config.yaml
model: "image VAE"
dataset: "retinal OCT scans (Kermany 2017)"
train_examples: 24607
image_size: 48
crop_scale_min: 1
horizontal_flip: true
color_jitter: 0.2
bottleneck: "kl"
downsampling_factor: 8
encoder_arch: "vit"
encoder_norm: "rmsnorm"
encoder_norm_position: "pre"
encoder_activation: "gelu_tanh"
encoder_mlp_ratio: 4
encoder_head_dim: 32
encoder_fused_qkv: false
encoder_bias: "all"
encoder_qk_norm: true
encoder_layer_scale_init: 0.01
encoder_parallel_block: false
encoder_inner_norm: false
encoder_kv_group_size: 2
encoder_patch_size: [8, 8]
encoder_conv_stem: false
encoder_layers: 6
encoder_width: 192
encoder_positions: "rope"
loss: "l1"
latent_channels: 32
decoder_norm: "groupnorm"
decoder_activation: "relu"
decoder_weight_standardization: false
decoder_widths: [32, 64, 128, 128]
decoder_blocks_per_level: 2
decoder_block: "plain"
decoder_attention: false
decoder_upsampling: "nearest_conv"
kl_weight: 0.01
init: "xavier_uniform"
residual_init: "none"
optimizer: "muon"
muon_scale: "match_rms_adamw"
lr: 0.0063
momentum: 0.98
nesterov: true
orthogonalizer: "polar_express"
adamw_lr_other_params: 0.0018
grad_clip: 1.0
adaptive_grad_clip: 0.1
ema_decay: 0.999
steps: 7200
batch_size: 512
epochs: 149.8
lr_schedule: "linear"
final_lr_fraction: 0
warmup_steps: 1440
weight_decay: 0.08
adamw_weight_decay_other_params: 0.05
Rows from block 5 of the encoder, named by matrix and row number. Each number is 128 + 24 x the weight over its row's rms, rounded and kept within 0 to 255. All counts start at 0. Numbers have three digits each. After the name is the row's rms in percent of the matrix's.
# proj: attention output (encoder.blocks.5.attn.proj.weight, 192x192), inputs 0-191
proj.80 073:101140116121128140114122122134140127136121138159147133138085140139105139111124074117112115107117095135140130089141114151130128143126104175125114110123150122145143139119126127155150113103157100115129138168160131144145175147146104087141122138143135084182134119077141113095105116122147122108114127135131143121115140105114122151125127141126171172150136146135123122088088146109140113095098091122148203167088133136100111159136098177140166136197090119194097148160090123124098096152155171149162123141122137156111143162130137155134122175092124166165111104167126157112133117121154089143
proj.81 028:168125149085135120131176130144102118124089147156091165141208116111124171129094134074138154087118145147084125157104126132102124119143143138108146132083177119110134116112150152146150142132135124165107124138139138168122135164120145147156172132093114162130137131128174097129126134121160113144135108156098145163170132128121139118152145115169124098120098157113141118123142139131127121133121143136097178208148098144171127148121166075123088120121165086145152121093154134136138158156139104154120118128086131134163118110153129101123122134142149111122113148155155121168142170139131124128
proj.82 036:119187148105130092118118151146131128151106139174096132141124167172169167139188161139129124119153113093150125087137092140158089117107117110071132170142073104113121115151116169137160123112168136112120183130118140153123104093124134100112152113111135144158114102116069130157101146113119150139126137139116136124135127145121139158117135151142156108134166091141128112112131200096168141116162096127121131146136124093158074125102121127166128145121147161180091142166166144139124115139132092144128141112123126143093115122139144143118130134086133110143114144118102127119096156156127127162
proj.83 124:128134086111147143142128121108127110113117115128153158111147124132167154137160160103137127143136161156105116127094121123112127123152107109115138156163172136104122075160151083170123170120124133139154088111100134136133125119124102157147156109116143123091125132125124107132108113125135175153166161109124122098181127186123150118125152124136145147122126145117125118139165160136142106148088113077065123144131153111109169122149094089132141079087162072089133116064135098075150141115087154122169171135122095130141121091133111111107123124126120136136110183112123153097118129116133149138
proj.84 031:145113144177101162111150116163159133120115120085101217115098129149083106115112113143078107119119154110120145160154144158096115120170137158140162123088156104121118132124124155114143159164102139126161098133103142127126114143126143146150103129127122147163126141123150118150086131134131159145141127181126110162137171128139154102133104159124154147121136114153112112165108147130172089089124147157146139056142125154113159157126142145103148123123153141141109171152140145109120150134151137080115115099166159083088154131121123128112134127126140163149077098159118129106141128171113144130
proj.85 034:192168161155163138114145105161100138104106153102128086126141109147113163115152110145087107176112156106108126135142087083112084139115134129128108115144153146094142109132145129136142183139090095083146168134081142104130136151135096115160124117138115157161132122121116056101110105128132114138153094121125128130117116138132108175119090113127174150166115140149113136143132138168112102121133146156111091102124119122144116067139114171148123142173108129155140087104143099124093138144129124108124131136162099139140130112116082109103122136128161162149084115121112129131089129117095163115
proj.86 122:158106119159164147135116134142121118103102128162113133129143130120116109144120121135108163173169140157136136104111145123148075136094139122101159159148110120145092139125128143168068127135085113086159138089114106163115175134171123077133097123118118202154138135158145122125161145121154118108143130091168143134168134138144104104113133117101098087109119123139126104149092097124114150134127108157148151068109147135086093145175128117170086131132082149119137153198117134110098111101148146163148138145151123131121131127157132151093128129128137155121092145118132132133123165135107120099
proj.87 026:147146157126154089159148115125159139175153121122130144138120151101104121092175146164141085144125123126101119107168145131109135149125136131111132103139119122125136145156166134098106105137111143104123125169097145111099144094124151192117119127077167144105141125102130145100142124113157118127127123148120090155140125178125166134104154136122148139134170134130083134166151085137112113117030111126099113128120164147129089107140140097069113136105102126099125112088142106155145114148120119074128128100181130078141101141111106122109175111101131129141142146114125122182110128124133138122
proj.88 025:136124128123105103121088123123111165092122142148129142131114151099074168103129137113168115160124082107154150111163167138091110142120139128137086204141151151160118142164149135121145120146123183126096128123120120113129108146122114138130090106133151130101181120088162166130165118129097129135143151124122155145140148139102119106159118116096122088130154147169131141156135139120137121110136121128152098115130169118135144074077063125162147179120123149121116144136117124106156170143091097096156099118171105145141131149111156139103094092115123108119125116126134169114120131078162108144
proj.89 131:090120123115139119078169066125131142153143138088131129167155142110105113130135102142141109131101110109123113135128141181092133152146107172069120115107161120098150112137129109139119141126112162149108103144115126109128093118159134144169139125116133108109116136111133136124135176128069152130100138127119131141146147139161147108114122169147057136167154120111151151100136111103132109127139125151132082132081083071167143067123128174107136126114090089104139118092123120116181056128152140115134109134161149148122122139121102123159127153110108121128124130137113142129107070128136133113
proj.90 028:126167148077176094120105132133114126108098123137086097172169130101122095112076133112130150089060148098160111083139115130118131143122055170164140149180159132097133131138144119160153090121104127093152104134127110137134161110117151121136159166184116155114145161138116163140095097112113133101139112125083133118124110125144150135123122128132130138108127128154133113148112119132126115128122107137100089166104139099120123158118128115104158160165092100127113125105146157141138100111125131146125121186129177108155162116148070121128106160149103114109101113136114096140129152145130126140
proj.91 035:113140104117167159132117119121133089090113096128159140151124064138120140142110117122168132161107127121115126115137153114161165105144149148130127096076100096059125101102135129171101147134134139127109088135160167095139119134094108097092150092152138134157123118094127088100077161132141114125111162105122099102084140117114129126189143096170093124140143148134113129134107110129171143091123133143094146145112140106109150111150114128117168151133118126100115096114079119125107120119073126125141124123158107160128103092151139183117154085108154149135103139140143144105169126101122137132
proj.92 149:119112101153138138137124109143137120108149138118113141163132125094109109111131130150086110168111168148150145139064134143118099129095134112129138153120135137141116139116133125148104094128137103151119116104116152113121120089094143120138122106085125132114118141139173109132076133113165138133094134071149098127131134126136105118127127077118131114112133117131126098099146156169141176143125102086082073105124204125157123121081134168134128129131116084091161148163139089107139135059097115079111137088135089066114148135119086138154113153136153095126161126128115101121157146111127139114
proj.93 027:098133102221101157114079144141160128164121182113125128151137122112137138173130132143154135126111127089113104161119117151107164128154127184106163131127123103119140152139144155151080131142160111140116157129154110110157156135106113121119138118134201169098169123099089104154144143143108111135155161109141117144138095106151139114148146121138114095142116137133137128120119117112090135134128109095096120132119126119125199124133124130073130093127097089115127150140134136107100124132145184124136134069119115156102130160103126129150172148137113180113154143174137155120132122126114141143
proj.94 080:148136122156116082107080136140128133126142076181126145112115132142080107112147164130106126136136082173097107106124123148139118145109127129144093147153105080080120138096128118171112097097142091106135159161126083135104170159169157111146153128137098162111143099156113063172130110126156128143126127137130117129116140171133093105109124153094181151129121126105124104127110108141110155156103165120165157121107185101108106167068162127131141132131143189127111111148101107081129128131137154131126078100151095137116134129109123131122124134142142128107103145138114127125141144123128133132
proj.95 029:147128164119137093164139098112131156203098136154092122155135145105122131128160120126137129100112159102147113117120103165122150120067114120103200120108084152130106157146128136151118125115121138139124171174159113130102160136114103132116143123134151178077104089131147152132136131108157179158125110141114127101136111115109147092115129144118119150104124135092103119109082130083165131118141115124164181147141105148114127161131117144110115105137089110128151140105103080113159110113112154153127149112105154174114130143137096117124150168128137153147130087150126191157129138106144099108
proj.96 031:096087085137095120150132128172126105139125129125075161122101071149168147174104153100150101163150115086104121170136140148085089137173129124144146131114154137092143140127125125093141128165095131122150118134159146113137109117103150170136103119147142137113146150142161107131101141108150108121122110107128106144107096141128118077095121117110122102133084126123130106112140141149085103113173139128146063126158136102148135121132147125112147107125127118121135132125164134166127128102148172141191105144111173158129137142119095077157136166166124143102135101093129125114086141102119078129
proj.97 165:099075129109149146127158135117153110110149167113117116150159129117109103119122117109133127127171103090150125103128116155087116135132135144144136125115143133110106087116106107080115092128102134134154149162164127123167132085135160142147168183135184129136143156158091119137141156124117112132128131151134126102127145110109130127122135172142151162177096120133115144110135104138134076150109131121107162139120104145137116106114108134091106115127135157053129112175108100151153126128109156108133105140130137139097135137129122134153173179111104135112150134145100117096128075106147048059
proj.98 055:112131141107097125138125109111158120153117115143155102108135172099111125112150088110164094130144114094138107131116106133102161142160113110109165124112111133172115105143127137134096133109128144163155093132118113165129121083139117139112135090135151114129134088104146139144146100159126101130155124128107130126118142120135133149129142117158113144144141130097128157155132141119119147136124087106127174184093177168114129152082135167101128105113172153147098150121175087163087128121158112167109138156099143101191157122117103138160158102133164167115144101109138099066121113158146063155
proj.99 036:122114120149126138118115176160131182139145144148112106155129160127149119141137129103179137148133115144159130153147152094150139152123130152122122155139084127137128180174090122096123136099131113135103175145122175141089156135160168105136128119099093128120153120128118099154134163149136129116124150122094139133145135116103089121155127117100146119118139119155088120082122097128128138116130094129131100080165064121157123094122159125083155149117107125108105131145122121098118070165130074146128111136171133144100097097102079115122156088149154089124165140127143089141161104170108132140
proj.100 137:149119128118117128114140142151144115127153150100084092155147130152102150117135142149128118100159127166143135141148126130131131128088135132168160155160072112134127108172105135146105138146159133119127139170156150111149135166129162127124122163142134101141128119132153079133130116167104083139170145138102122083131101096107119141105070108138112165120085150114109121169142138141133146170123145136135100126181106116151101113119169182140142169136123061112100123067104090149135129178116144107143088188145131157156128117165129131117161103113100132163120135111131133141130124163110109120
proj.101 025:136078075126110136119155171120156137155128106131157149116109181136114143127121084172117156136123158158139117196116110139066095106125135157134132184107126171125113124129133162121151142172131137143149115115099106101105131120105114194149126120094164104133110096086103102097163121152144137138124118162165152120178128099105125149137115174157158124145117112118180126103136151118164129126134126134168141110166086120117139160111112112100139093091130136154127120124143114155132125115123119108147184119110146106169123125140129144113115127129173138112116103110096126080117146138138104119
proj.102 031:122170134120088127158119079138134144120151120150104103168110158156119115151137086094152121147128133123139102144129101099116098140151129142123136116131148108096117163099085141096117159140162098095136161104113146098158140165115125129147174146107124152154123115085163098155128152105139125146108143145116135130079117142152134123122150160117128103156135094140082137142134157107120148151148131146150121114139084081061118109115150098128122130143147164125148097131122112149103168117110137092121172092138154133177141141145113085126184083123119107136114091076094126111096132101087146096
proj.103 143:124135132111157136153143125132128136144100120129129149155115117161146127151109117084181139102148124114123126136175161152108110128107118112135143100172123136118110099083133168168102132138149118119126155072160154125086130110142118081123092112142156157105132124162132154105178162123175138123137144138140143137142149126159123093138115121105121151102116125114126066136100106158172098121125140144106127142113153138156150073140133156076175077142134155162201128139125182093145164155101117107126112105131133111123095131132116101161118130090139174114121123121118120103166100115108157129
proj.104 146:132115127112116153120108134155108129120109118114113114143155106142112122157133078100122137108162106161168089103111143134081161142113158129119116105126114124124142125119111160161105148119127147203131107129172097120144115130127153107130128149124124127110136172121070134132160122112144126156176154138139128118091091081087142101147109166132147133145115110081178112165169108110162084106106143112136153111103140186125108123092130146110147111109102167141158112123080124140115101138126091121148119133174115121101163120126111124153143085100128193145155137129128139098173113099164103134
proj.105 126:154116149136140143130111112104135125102128151139127155147122151126130123131146127116127103143143127135158109129126100119125171145114139124138134129105122145149154116135133104132120132143133134131125136115118076138146137154136147126180114106129126156138136129104159074140146101150124126094128121132125143099107110118141111168157160113114106152127090139147139117138177125119110119122143125088164200106038122088113139095145163122130169144124132133050132135143082035095172090104047133108127128095157124147117132178120152115136121136135119152157151106168117117140142114151152095149
proj.106 021:129133129149093118122142104156117141183102081157086086135146121108125130159152151106100114125152104111121181108161089170154115116123154116179097128167146107153155173105119117095102119142088134135109141128125123128118083143114131106071136131079145123131146164104168151080127136167111135099122155149128140110152082142124138111120103137095100137107104140124091118148155152135135136122114147103111102159135156155121154145106132134165133123151074134123145166132125186131124130089114141124130142141173147160118137126169157129150118159135102173097169136115169141103148159139121109112
proj.107 139:147125140167139126115118114100126143135142114134166173131144118142163119088101170124140105162113121121142127132130087132143165160164119150116147060088172116152160123100095114116168144145163138151151140133128159115110093116134115133157155130132172114120119151094184118105096132109111133109086125163149137131125102138143102157152147131135117129164081141104097093154148132081140136130143140113154108114118119101144080130134088195104109170157183111148090153098129122161139106135161081124105163143117154122107114134134146149152136117139119114112162140149138103142113075151115113149
proj.108 148:130108148098132137122172107150135112146127131128146133123131129132155151118158160086147139136148127135128146130139120119139095149176135089150140130127148115172147121145138109154140150143145111135122143062086148139144077082137095118134152093110171164138116145121122101086102135107125173082088138105131117140144107126134159133186140088119136123103138112109070113140127162114157153134134125181167158100098126094107117146165114089105153069168174148140174170135160108170155132110130121122102119116140119098170132101108105109136135123138128079133134123138115107096130096136146114105
proj.109 132:131139115099119125150109156143140124132122118119128138152137115134124092148133145149074123139137171120122082144126124128127120134082145142110117156149106115113163132135101163156148125129123107112123109130124137130110153125126136108162142150117122125144115092123153137122136125146143126123117107116115140146121133113101106109140180111137107113117144106109100116153141133125123157109092086149145129111140115084136117153183175174143091155164127128166140140108059076141081231061225106101127091109123099078154136117144120134149135120114127166140141113130114131133118108150122113159
proj.110 040:128128128139112139135150185118130132156150148150152105088129128115102112174109069168123165116141124081127135118086125140094138100141121163079149092130108142153131116134149143148135143146139131156140099118165086125113074133099153127122136104132118115089082108188076137119145119106115157109081109141130128121094152125187129091180141177171119133183124113107115151105125144121147150114136102121159148166106162079159091153125152097118099127111160129103154147129129099127138126112145132138142111161086110137163143132136141114162097132152104131112111114133107107136146114120104143141