From a checkpoint of a small image VAE.
Model: 3.43M parameters, 48-pixel images, encoder arch vit, encoder norm rmsnorm, encoder activation gelu_tanh, encoder layers 6, encoder width 192, decoder norm groupnorm, decoder activation relu, decoder widths [32, 64, 128, 128].
Training: muon at rate 0.0063, 7200 steps, batches of 512.
Data: trained on retinal OCT scans (Kermany 2017), 24607 training examples, 149.8 epochs.
Rows from block 2 of the decoder, named by matrix and row number. Each number is 128 + 24 x the weight over its row's rms, rounded and kept within 0 to 255. All counts start at 0.
# conv: 3x3 conv (decoder.decb.0.0.conv.weight, 128x128x3x3), inputs 80-89, a 3x3 kernel for each
conv.10 [118 122 160 131 144 123 101  92 126 146 144 121 137 157 150 123 138  97 119 123 134 175 127 110  90 106 138 145 156 141 145  98 149 110 123 116 135 157 152 130 134 145 111  70 150 123 167 154 120 136 133 181 173 144 132 139  83 135 124 137 124 136 101 119 113 129 138 136 136 119 134 120 145 129 125 118 136 131 127  86 148 141 113 130 126 125  83 129 107 141]
conv.11 [112 130 126 134  87 145 120 152 114 117 137 101 138 158  87 103 130 157 115 116 136 116  97 130 131  97  96 130  90 107 185 132 117 115 138 106 146  96 142 141  96 118 130  69 121 119 138  98 129 129 144 127 171 130 127 168 104 126 106  93 144 180 130 138 177 140 122 144 134 138 102 140  91 157 139 173 161 130 140  85 158 136 167 128 130 100 147 101 130 137]
conv.12 [ 90  88  68 111 144 136  86 105  98 124 119 151 110 128 118 123 126 142 174 145 145 127 106 106 153 145 161 122 123 133  96  89  80 136 148 118 134  91 150 146 165 158 149 118 163 124 142 117 153 126 132 116  91 124 165 107 113 128 132 130 126 110 119 115  76 154 131 172 156 103  68 125 129 116 145 131 147 128 131 120  83  95 105 125 121 108 150 128 140 131]
conv.13 [106 117 116 123 118 138 110 108 103 139 144 132 127 103  93 129 136 101 147 135 136 138 131 133 136 123 114 120 125 139 131 142 154 140 141  96 127  85 126 127 128 136 131 166 168 110 117 133 146 118  97 104 145 123 166 161 124 109  88 122 141 103 124 143 164 122  96  85  61 151 112 133 145  85  84 183 101 152 113 152 130 148 104 101 154 141 131 100 142 116]
conv.14 [111  70  96 159 200 123  97 121 116 131 164 113 107 108  85 127 186 136 144 139 164 121 111 138 134 138 123 123 189 148 113  78 133 130 156 146 131 153 115 144 221 131 132 146 125 142  70 114 139 145 130 109 130 132 131 119 126 130 160 147  91 108 113 129  48 103 169 176 171 152  79 106 121 129 135 140 172 150 111  89  98 162 146 126 135 116 126 139 139 147]
conv.15 [130 147 151 110 155  96  94 156 136 108 120 104 132  87 134 116 117 113 122 105 132 140 109 129  94 127 123  95 104 108 156 145 167 129  66 122 108 117 130 167 154 137 137 124 154 141 115 136 131 126 147 141 103 116 130 117 112 120 111 145 102  71 121 130 117 116 111 157 118 140 169 150 119 166 117 143 170 122 128 131 122 151 151 148  90  95  90 118 151 165]
conv.16 [102 130 115 157 117 146 112 132 155 121 110 122 170 138 106 126 126 128 124  98  83 119  65  96 142 140 167 145 148 158  94  83 121 161 110 106 114  89 109 106 142 146  88 112 118 119 140 137 188 116 130 135 120 154 111 121  85 141 137 148 121 146 119 136 161 115 158 140 107 137 109 124 133 122 123 127 164 112 115 138 140 123 139 131 139 118 134 151 145 147]
conv.17 [132 134 140 109 107 135 150 127 145 140 155 150 125 139 122 117 122 148 147 122 129 133 103 127 136 119 137 134 136 159 120  65  50 157 158 145 147 118 124  74  98 168 109 115 156  95 158 167 124 127 155 132 143 127 168 137  84 120 111 134 102 123 112  89 125 155 147 123 116 135 108 142 118 153 137 133 139 111  96 146 187  94 114 119 130 158 165 144 122  62]
conv.18 [143 151 133 154 125 131 128 137 115 149 164 136  84  83 112 121 130 101 171 130 134 101 116 157 121 176 146  82  89 126 127 135 121 119 136 112 132 180 116 145 150 140 129  45 112 142 133  99 133 134 121 136 156  93 157 151 133 128 182 101 136 179 126 137 140 105 145 126 126 112 147 144 102 133 143 119 151 100 123 119 108 144 108 117 156 168 149 123 139 136]
conv.19 [138 143 155 153 141 140  94 117 137 184 123 145 143 110 151 130 139 107 144  98 137 116 170 161 126 101 157 148 118 117 137 130 143 119 139 134 158 110 150 106  95 168  93 100 158 114 141 136 117 143 203 152 158 128 121 154 167 143 143 117 122 136 135 141 107 122 125 142  87 114 140  85 128 128 117 137 173  95 133 127 120 137 138 106 118 129  83 124 132 145]
conv.20 [150 126 143 170 167 148 137 112 130 125 149 132 108 178 112 128 122 112 109 100 109 131 138 150 122 159 127 144 146 116 124 108 136 181  98 111  77 126 121 157 110 123 132 155 141 146  70 158 137 162  87 140 148 128 129 104 105 140 116 114 146 111 114 124  96 106  88 116 145 118  90 127 119 135 140 135 155 115 163 176 112 126 140 130 135 136 112 130 125 126]
conv.21 [104 142 105 156 139 104 105 130 106 144 113 123 163 147 122 129 120 114 141 131 100 122 114 159  88 134 123 140 108 137 121 139 105 127 126 134 159  97 129 109 138 185  86 114 140 143 164 133 167 119 126 150 116 130 156 135 111 121 148 138 115 157 153  91 146 120 138  90 135 139 164 117 126 111 132  86 120 149  87 110 103 150 145 134 128 128 139 141 163  97]
conv.22 [121 136 116  94 149 144 123  96  97 153 178 131 106  81 107 124 121 135 128 124 126 144 138  85 136 124  99  93 152 165 105 197 140 146 163 129 136 114 163 161 129 128 111  99 106 103 165  96 113 145 106 160 163 153 149 140 129 159  96 133 114 113 131 128  89 142 130 123 153 152 122 178  83 149 120 127 184  82 138 144 123 108 170 163 137 137 162 129 120  76]
conv.23 [119 115 115 160 156 142 140 180 135 149 135 165 134 123 148 168 112 154 134 130 107 103 110 115 129 133  97 162 157 142 176 118  88 102 135 111 104 141 142 109 110 163 124 111 157 159 127 136 153 115 145 142 105 129 142 136 130 118 120 142  70 120 123 168  96 158 134  72 137  97 146 113 120 140 103 129 136 111  92 131 133  86  90 151 147 130 105 139 160 126]
conv.24 [138 126 119 115  85 111 103 126 125 118 112 137 127 100 123 122 139 126 155 121 133 159 186 149 142 127 140 107 150  94 144 149 118 116 153  90 155 143 144 150 115 134 147 122 132 126 152 127  90 152 119 122 177 107 128 164 143 108 119 118 121 133 114 167 196 167 108  85 100 156 180 172 135 139 155 131 128 121 114 146 155 130 118 135 128 166 143 140 129 123]
conv.25 [120  91 146 110 102 130 111 121 133 149  88 114 160 159 127 118 112 125 119 130 123 160 131 110 114 144 137 135 112  99 133 158 138 130  89 131 137  92 126 127 164 145 104 148 112 126  90 117 126 138 121 105 123  94 100 111 121 111 145 145 128  78 136 145 108 135 123 131 110 129 134 181 122  72 150 141 196 112 117 126 147 118  95 139 125 181 101 114 142  85]
conv.26 [130 138 148 122 130 122 132 153 116 148 137 122 135 133 140 113  91 126 153 120 138 119 119  77 124 135 137 144 117 131 160 143 102 141 136 113 127 155 178 125  72 115 127 113 150  95  93 144 116 151 154 117  76  93 147 135 119 175 105 100 103 101  97 143 140 148 119 117 142 108  97 143 116 118 114 137 120 141 133 114 149 130  96 102 141 105  86 133 139 115]
conv.27 [127 150 119 157 176 113 108  85 130  87 128 118 136 139 130 121 125 125 120  99 141 125 104 127 132  98 112 108 151 136 136 108 173 133  97 122 170 165 133  78  61 106 118 145 110 159 144 126 107 157 126 120  94 133 164 126 146 119  75 145 134  95 152 161 161 120 128 147 178 133 127 118 115  90  88 120  86  87 130 122 116 157  99 109  78 110  93 133 146 149]
conv.28 [107 111 106 124  91 161 146 133 131 121 125 130 130  94 141 156 151 143 144 135 186  91  99 116  93 116 149 102 142 134 163 192 143 100 125 116 117 118 101 131 107  63 111 143 171 128 135  85  98 146  89 125 140 124 116 112 120 155 124 132 141 177 135 111 147 117 130 120 118 134  94 119 156 144 116 176 129 175 106 117  85 120 125  97 112 122 139 122 143 163]
conv.29 [ 87 132 120 129 173 110 115 136 109 159 112 127 171 162 166 113 120 145 140 143 117 104 135 104 118 105 106 104 158 121 157 134  98 110 116  71 120 125 138 123 133 142 127 122 137 102 150 108 109 152 124  91 126 114 133 118 123 147 110 139 135 119 134 141  94  83 142 124 173  91 110 108 113 136 110 155 125 120 122 128 153 115 105 145 100  92 131 129 102 100]
conv.30 [125 125 116 132 150 146 155 144 140  93 163 116 115 139 103 128 118 139 137 107 154 128 118 120 115 109 128 137  94 155 137 117 159 120 121 133 157 131 118 110  90 134 185 125  91 122 169 140 142 152 158 144 103 121 110 139 135 119 100 173 107 147 143 123 159 147 160 112 138 132 145 144 107 140 157 193 133 112  75 109 168 106 106 125 121 112 119 136 160 162]
conv.31 [130 154 108 113 138 138 117 116 152 106  87 115 158  73 121 126 119 113 119 121 119 147 173  75 117 109 162 178 177 156 128 180 156 119 148 146 131  95 115 127 102 130 131 159 138 140 144 122 127 108 129 163 132 136 149 115 136  90 112  82 121 101 125 109  91 116 125  93 162 126 101  93 158 172 110 129 128 131 140 141 118 144  72 145 128 138 145 103 137 115]
conv.32 [147 132 113 137 130 132 133 140 103 130 142 112 156 136 111 118 135 148 146 156 128 142 149 137 126 106 137  94  73 141 122 109 124 123 149  93 128 164  91 138 158 117 131 122 126  90 110 109  87  89 126 139 106 129 122 124 176 140  74 132 123 144 125 103 196 178 136 151  99 129 149 125 102 158 126 136 150 124 121 128 110 156 223 161 112  85 108 156 134 109]
conv.33 [109 124 171 163  99 137 146 142 122 151 129 150 102 107 150 126 136  97 148 121 116 118 131  93 110  99  88 148 111 102 149 149 125 157 136 135 151  84 142 183 151 147  95 101  84 122  84 145 126 116 162 140 177 114 118 100 117 148 144 169 131 123 118 146 108 131 172 119  80  90 144 116 113 100 112 127  76 133 140 147 120 124 132 137 140 158 157 117 109 102]
conv.34 [120 106 147 184 141 171 156  91 155 159 141 131 160 114 144 116  90  95 130 120 142 118  82 134 133 120 139 106 128 119 163 164 146 118 123 100 122  95 148 138  77 128 159 105 142 129 138 124 134 124 154 109 123 153 117 129 126 140 214 125 120 170  93 130 128 140 110 145 134 105 163 127 169 142 133 110 163 132 130 129 118 128 132 126 121 132 129 136 112 157]
conv.35 [ 99 121 152 141 146 153  87 106 122 117 120 111 104 147  75 103 172 122 138 182 143 110 100 110 106 142 139 109 112 172 113 110 106  98 138 111 159 125 123 119 166 133 110 139 130 133 126 105 115 114 137 166 143 159 150  95 134 128 117 125 115 127 161 116 113 112 157 160 150 154 154 155 104 135 121 125 136  71 152 179 161 136 175 137 133 212 142 128 141 128]
conv.36 [109  94 116 102 125 115 102 114 120 174 120 116  84 114 123 131 140 127 106 111 146 102 137 129  96 113 123 177 108 129  80  83  91 120 150 113 135 139 130 107 151 106  77 109 127 114 109 136 130  87 150 117  99  88 126  77  97  91  66 113 166 169 160 141 132 129  59 101 135 134 107 140 123 123 135  94 129  94 132 154 108  95 183  97 121 210 145  95 118  98]
conv.37 [135  92 102 121 109 118 110 132 141 126  78 108 116  99 138 117 101 121 140 105 116 146 163 100 145 199 121 141 115 137 166 130 143 138 130 116 139 142 137 120 128 124 105 148 165 150 149 119 120 159 138 145 121 113 151 119 162 113  79 140 109  90 116 126 103 143 133 124 149 106 131 164 122 155 143 111 136 114 143 110 115 136 152 122 148 178 121 129 111 105]
conv.38 [102  80 122 160 149 162 119  77 118 108 138 131 128 137 127 148 156 116 174 141 143 135 101 132 137 205 153 121  99 139 134 117 133 135 107 128 100 117 119 148 185 136 119 142 133 156  93 114 155 123 130 107 126 126  92 126 125 118 163 129 110 126 109 106 135 117 118 173 164 104  87 107 144 141 122 119 134 133 133 130 130 107 115 123 131 115 145 151 132 123]
conv.39 [150 140 125 122 138 113 106 101  93 134 102 123 106 163 101 160 112 125 142 104  97  93 150 126 118 116 127 138 135 154 126 136 115 141 164 118 152 154 134 111  84 159 102  85 115 131 142  97 121 152 154 141 130 128 128 130 144 116 157 168 110 112 116 152 138 148 105 139 171 125 125 144  98 108 109 159 140 123 129  82 155 144 128 125  99 135 151 103 106 148]
conv.40 [159 162 118 105 103  86 115 184 125 123 114 118 150 126 113 124 130 106 141 117 135 168 182 143 135 103 129 107 114 100 133 152 136 106 156 101 151 180 148 141 138 136 128 166 139 128 130 127 107 101  98 140 151 117 141 172 165 122  88 134 127 126 140 162 183 163 117  70 112 152 142 165 125 139 149 135 113 116 129 119 132 119 150 134 111 195 139 115 176 122]
conv.41 [ 72  73 128 113 184 140  51 118 114 132 118 132 108 143 126 108 107 108 145 159 140 134  91 126 164 149 123 133 155 120 115 151 103 103 159 118 111  62 137 129 137 125 148 141 134 147 146 142 152 129 113 118 142 129 100 118  95 124 144 111 126 142 103 118  87 102 150 145 114 132  88 113 133 180 124 138 199 119 113 150 117 104 130 108 142 153 125 164 211 148]
conv.42 [111 129 133 155 108 128 111  66 101 154 141 123 155 123 104 156 126 139 129 121  86 145 129 135 133 113 151 141 101 145 127 176 132 141 133 142 141 137 143 102 129 132 135 122 140 135 140 125 127 108 116 114  96 149 125  88 122 140 116 119 128 134 129 147 147 149 134 151 150 141 105 118 137 155 129 117 148 111 109 118  90 173 199 151 140 118 123 131  98 136]
conv.43 [114 129 108 145 150 138  86 164 117 145 119 132 132 139 178 153 127 131 137 141 119 119 176 129 137 117 100 124 142 114  84 124  47  97 144 117 143 136 169 137 105 112 131 139 147 113 157 133 102 121  85 127 181 155 129 113 125 168 189 170 150 118 125 136 127 128 120  89  99 131  84 111 140 118 131 161 164 174 129 127 104 136 137 130 145 128 127  97 104 145]
conv.44 [134 114 120 154 104 156  91 117 113 153 143 128 134 108 126 158 164 114 116  94 142 159 147 117 154  95 150 139 169 160 114 132 101 122 134 121 163 148 120 157 151 117 114 114 151 140 137 123 142 141 124  96 167 125 124 137 102 106  84 123 154 125 145 138 121 102 112 122 115 142 143 103 156 158 110 116 140 100  88 182 111  81  87 110 115 164 105 123 136 115]
conv.45 [148 125 134  97 128 141 117 107 164 152 117 132 120 107 127 131 141 115 131 122 147 119 123 134  56  96 138 144 126 138  65  68 122 136 189 146 132 117 117  81 120  95  58 116 135 131 109 104  82 123 117 117 153 123 101 132 123 118  98 128 130 129 107 134  77 120 129 160 138 134 131  62 117 167 133 128 173 137 181 154 130 140 123 145 114 140 157 134  92 128]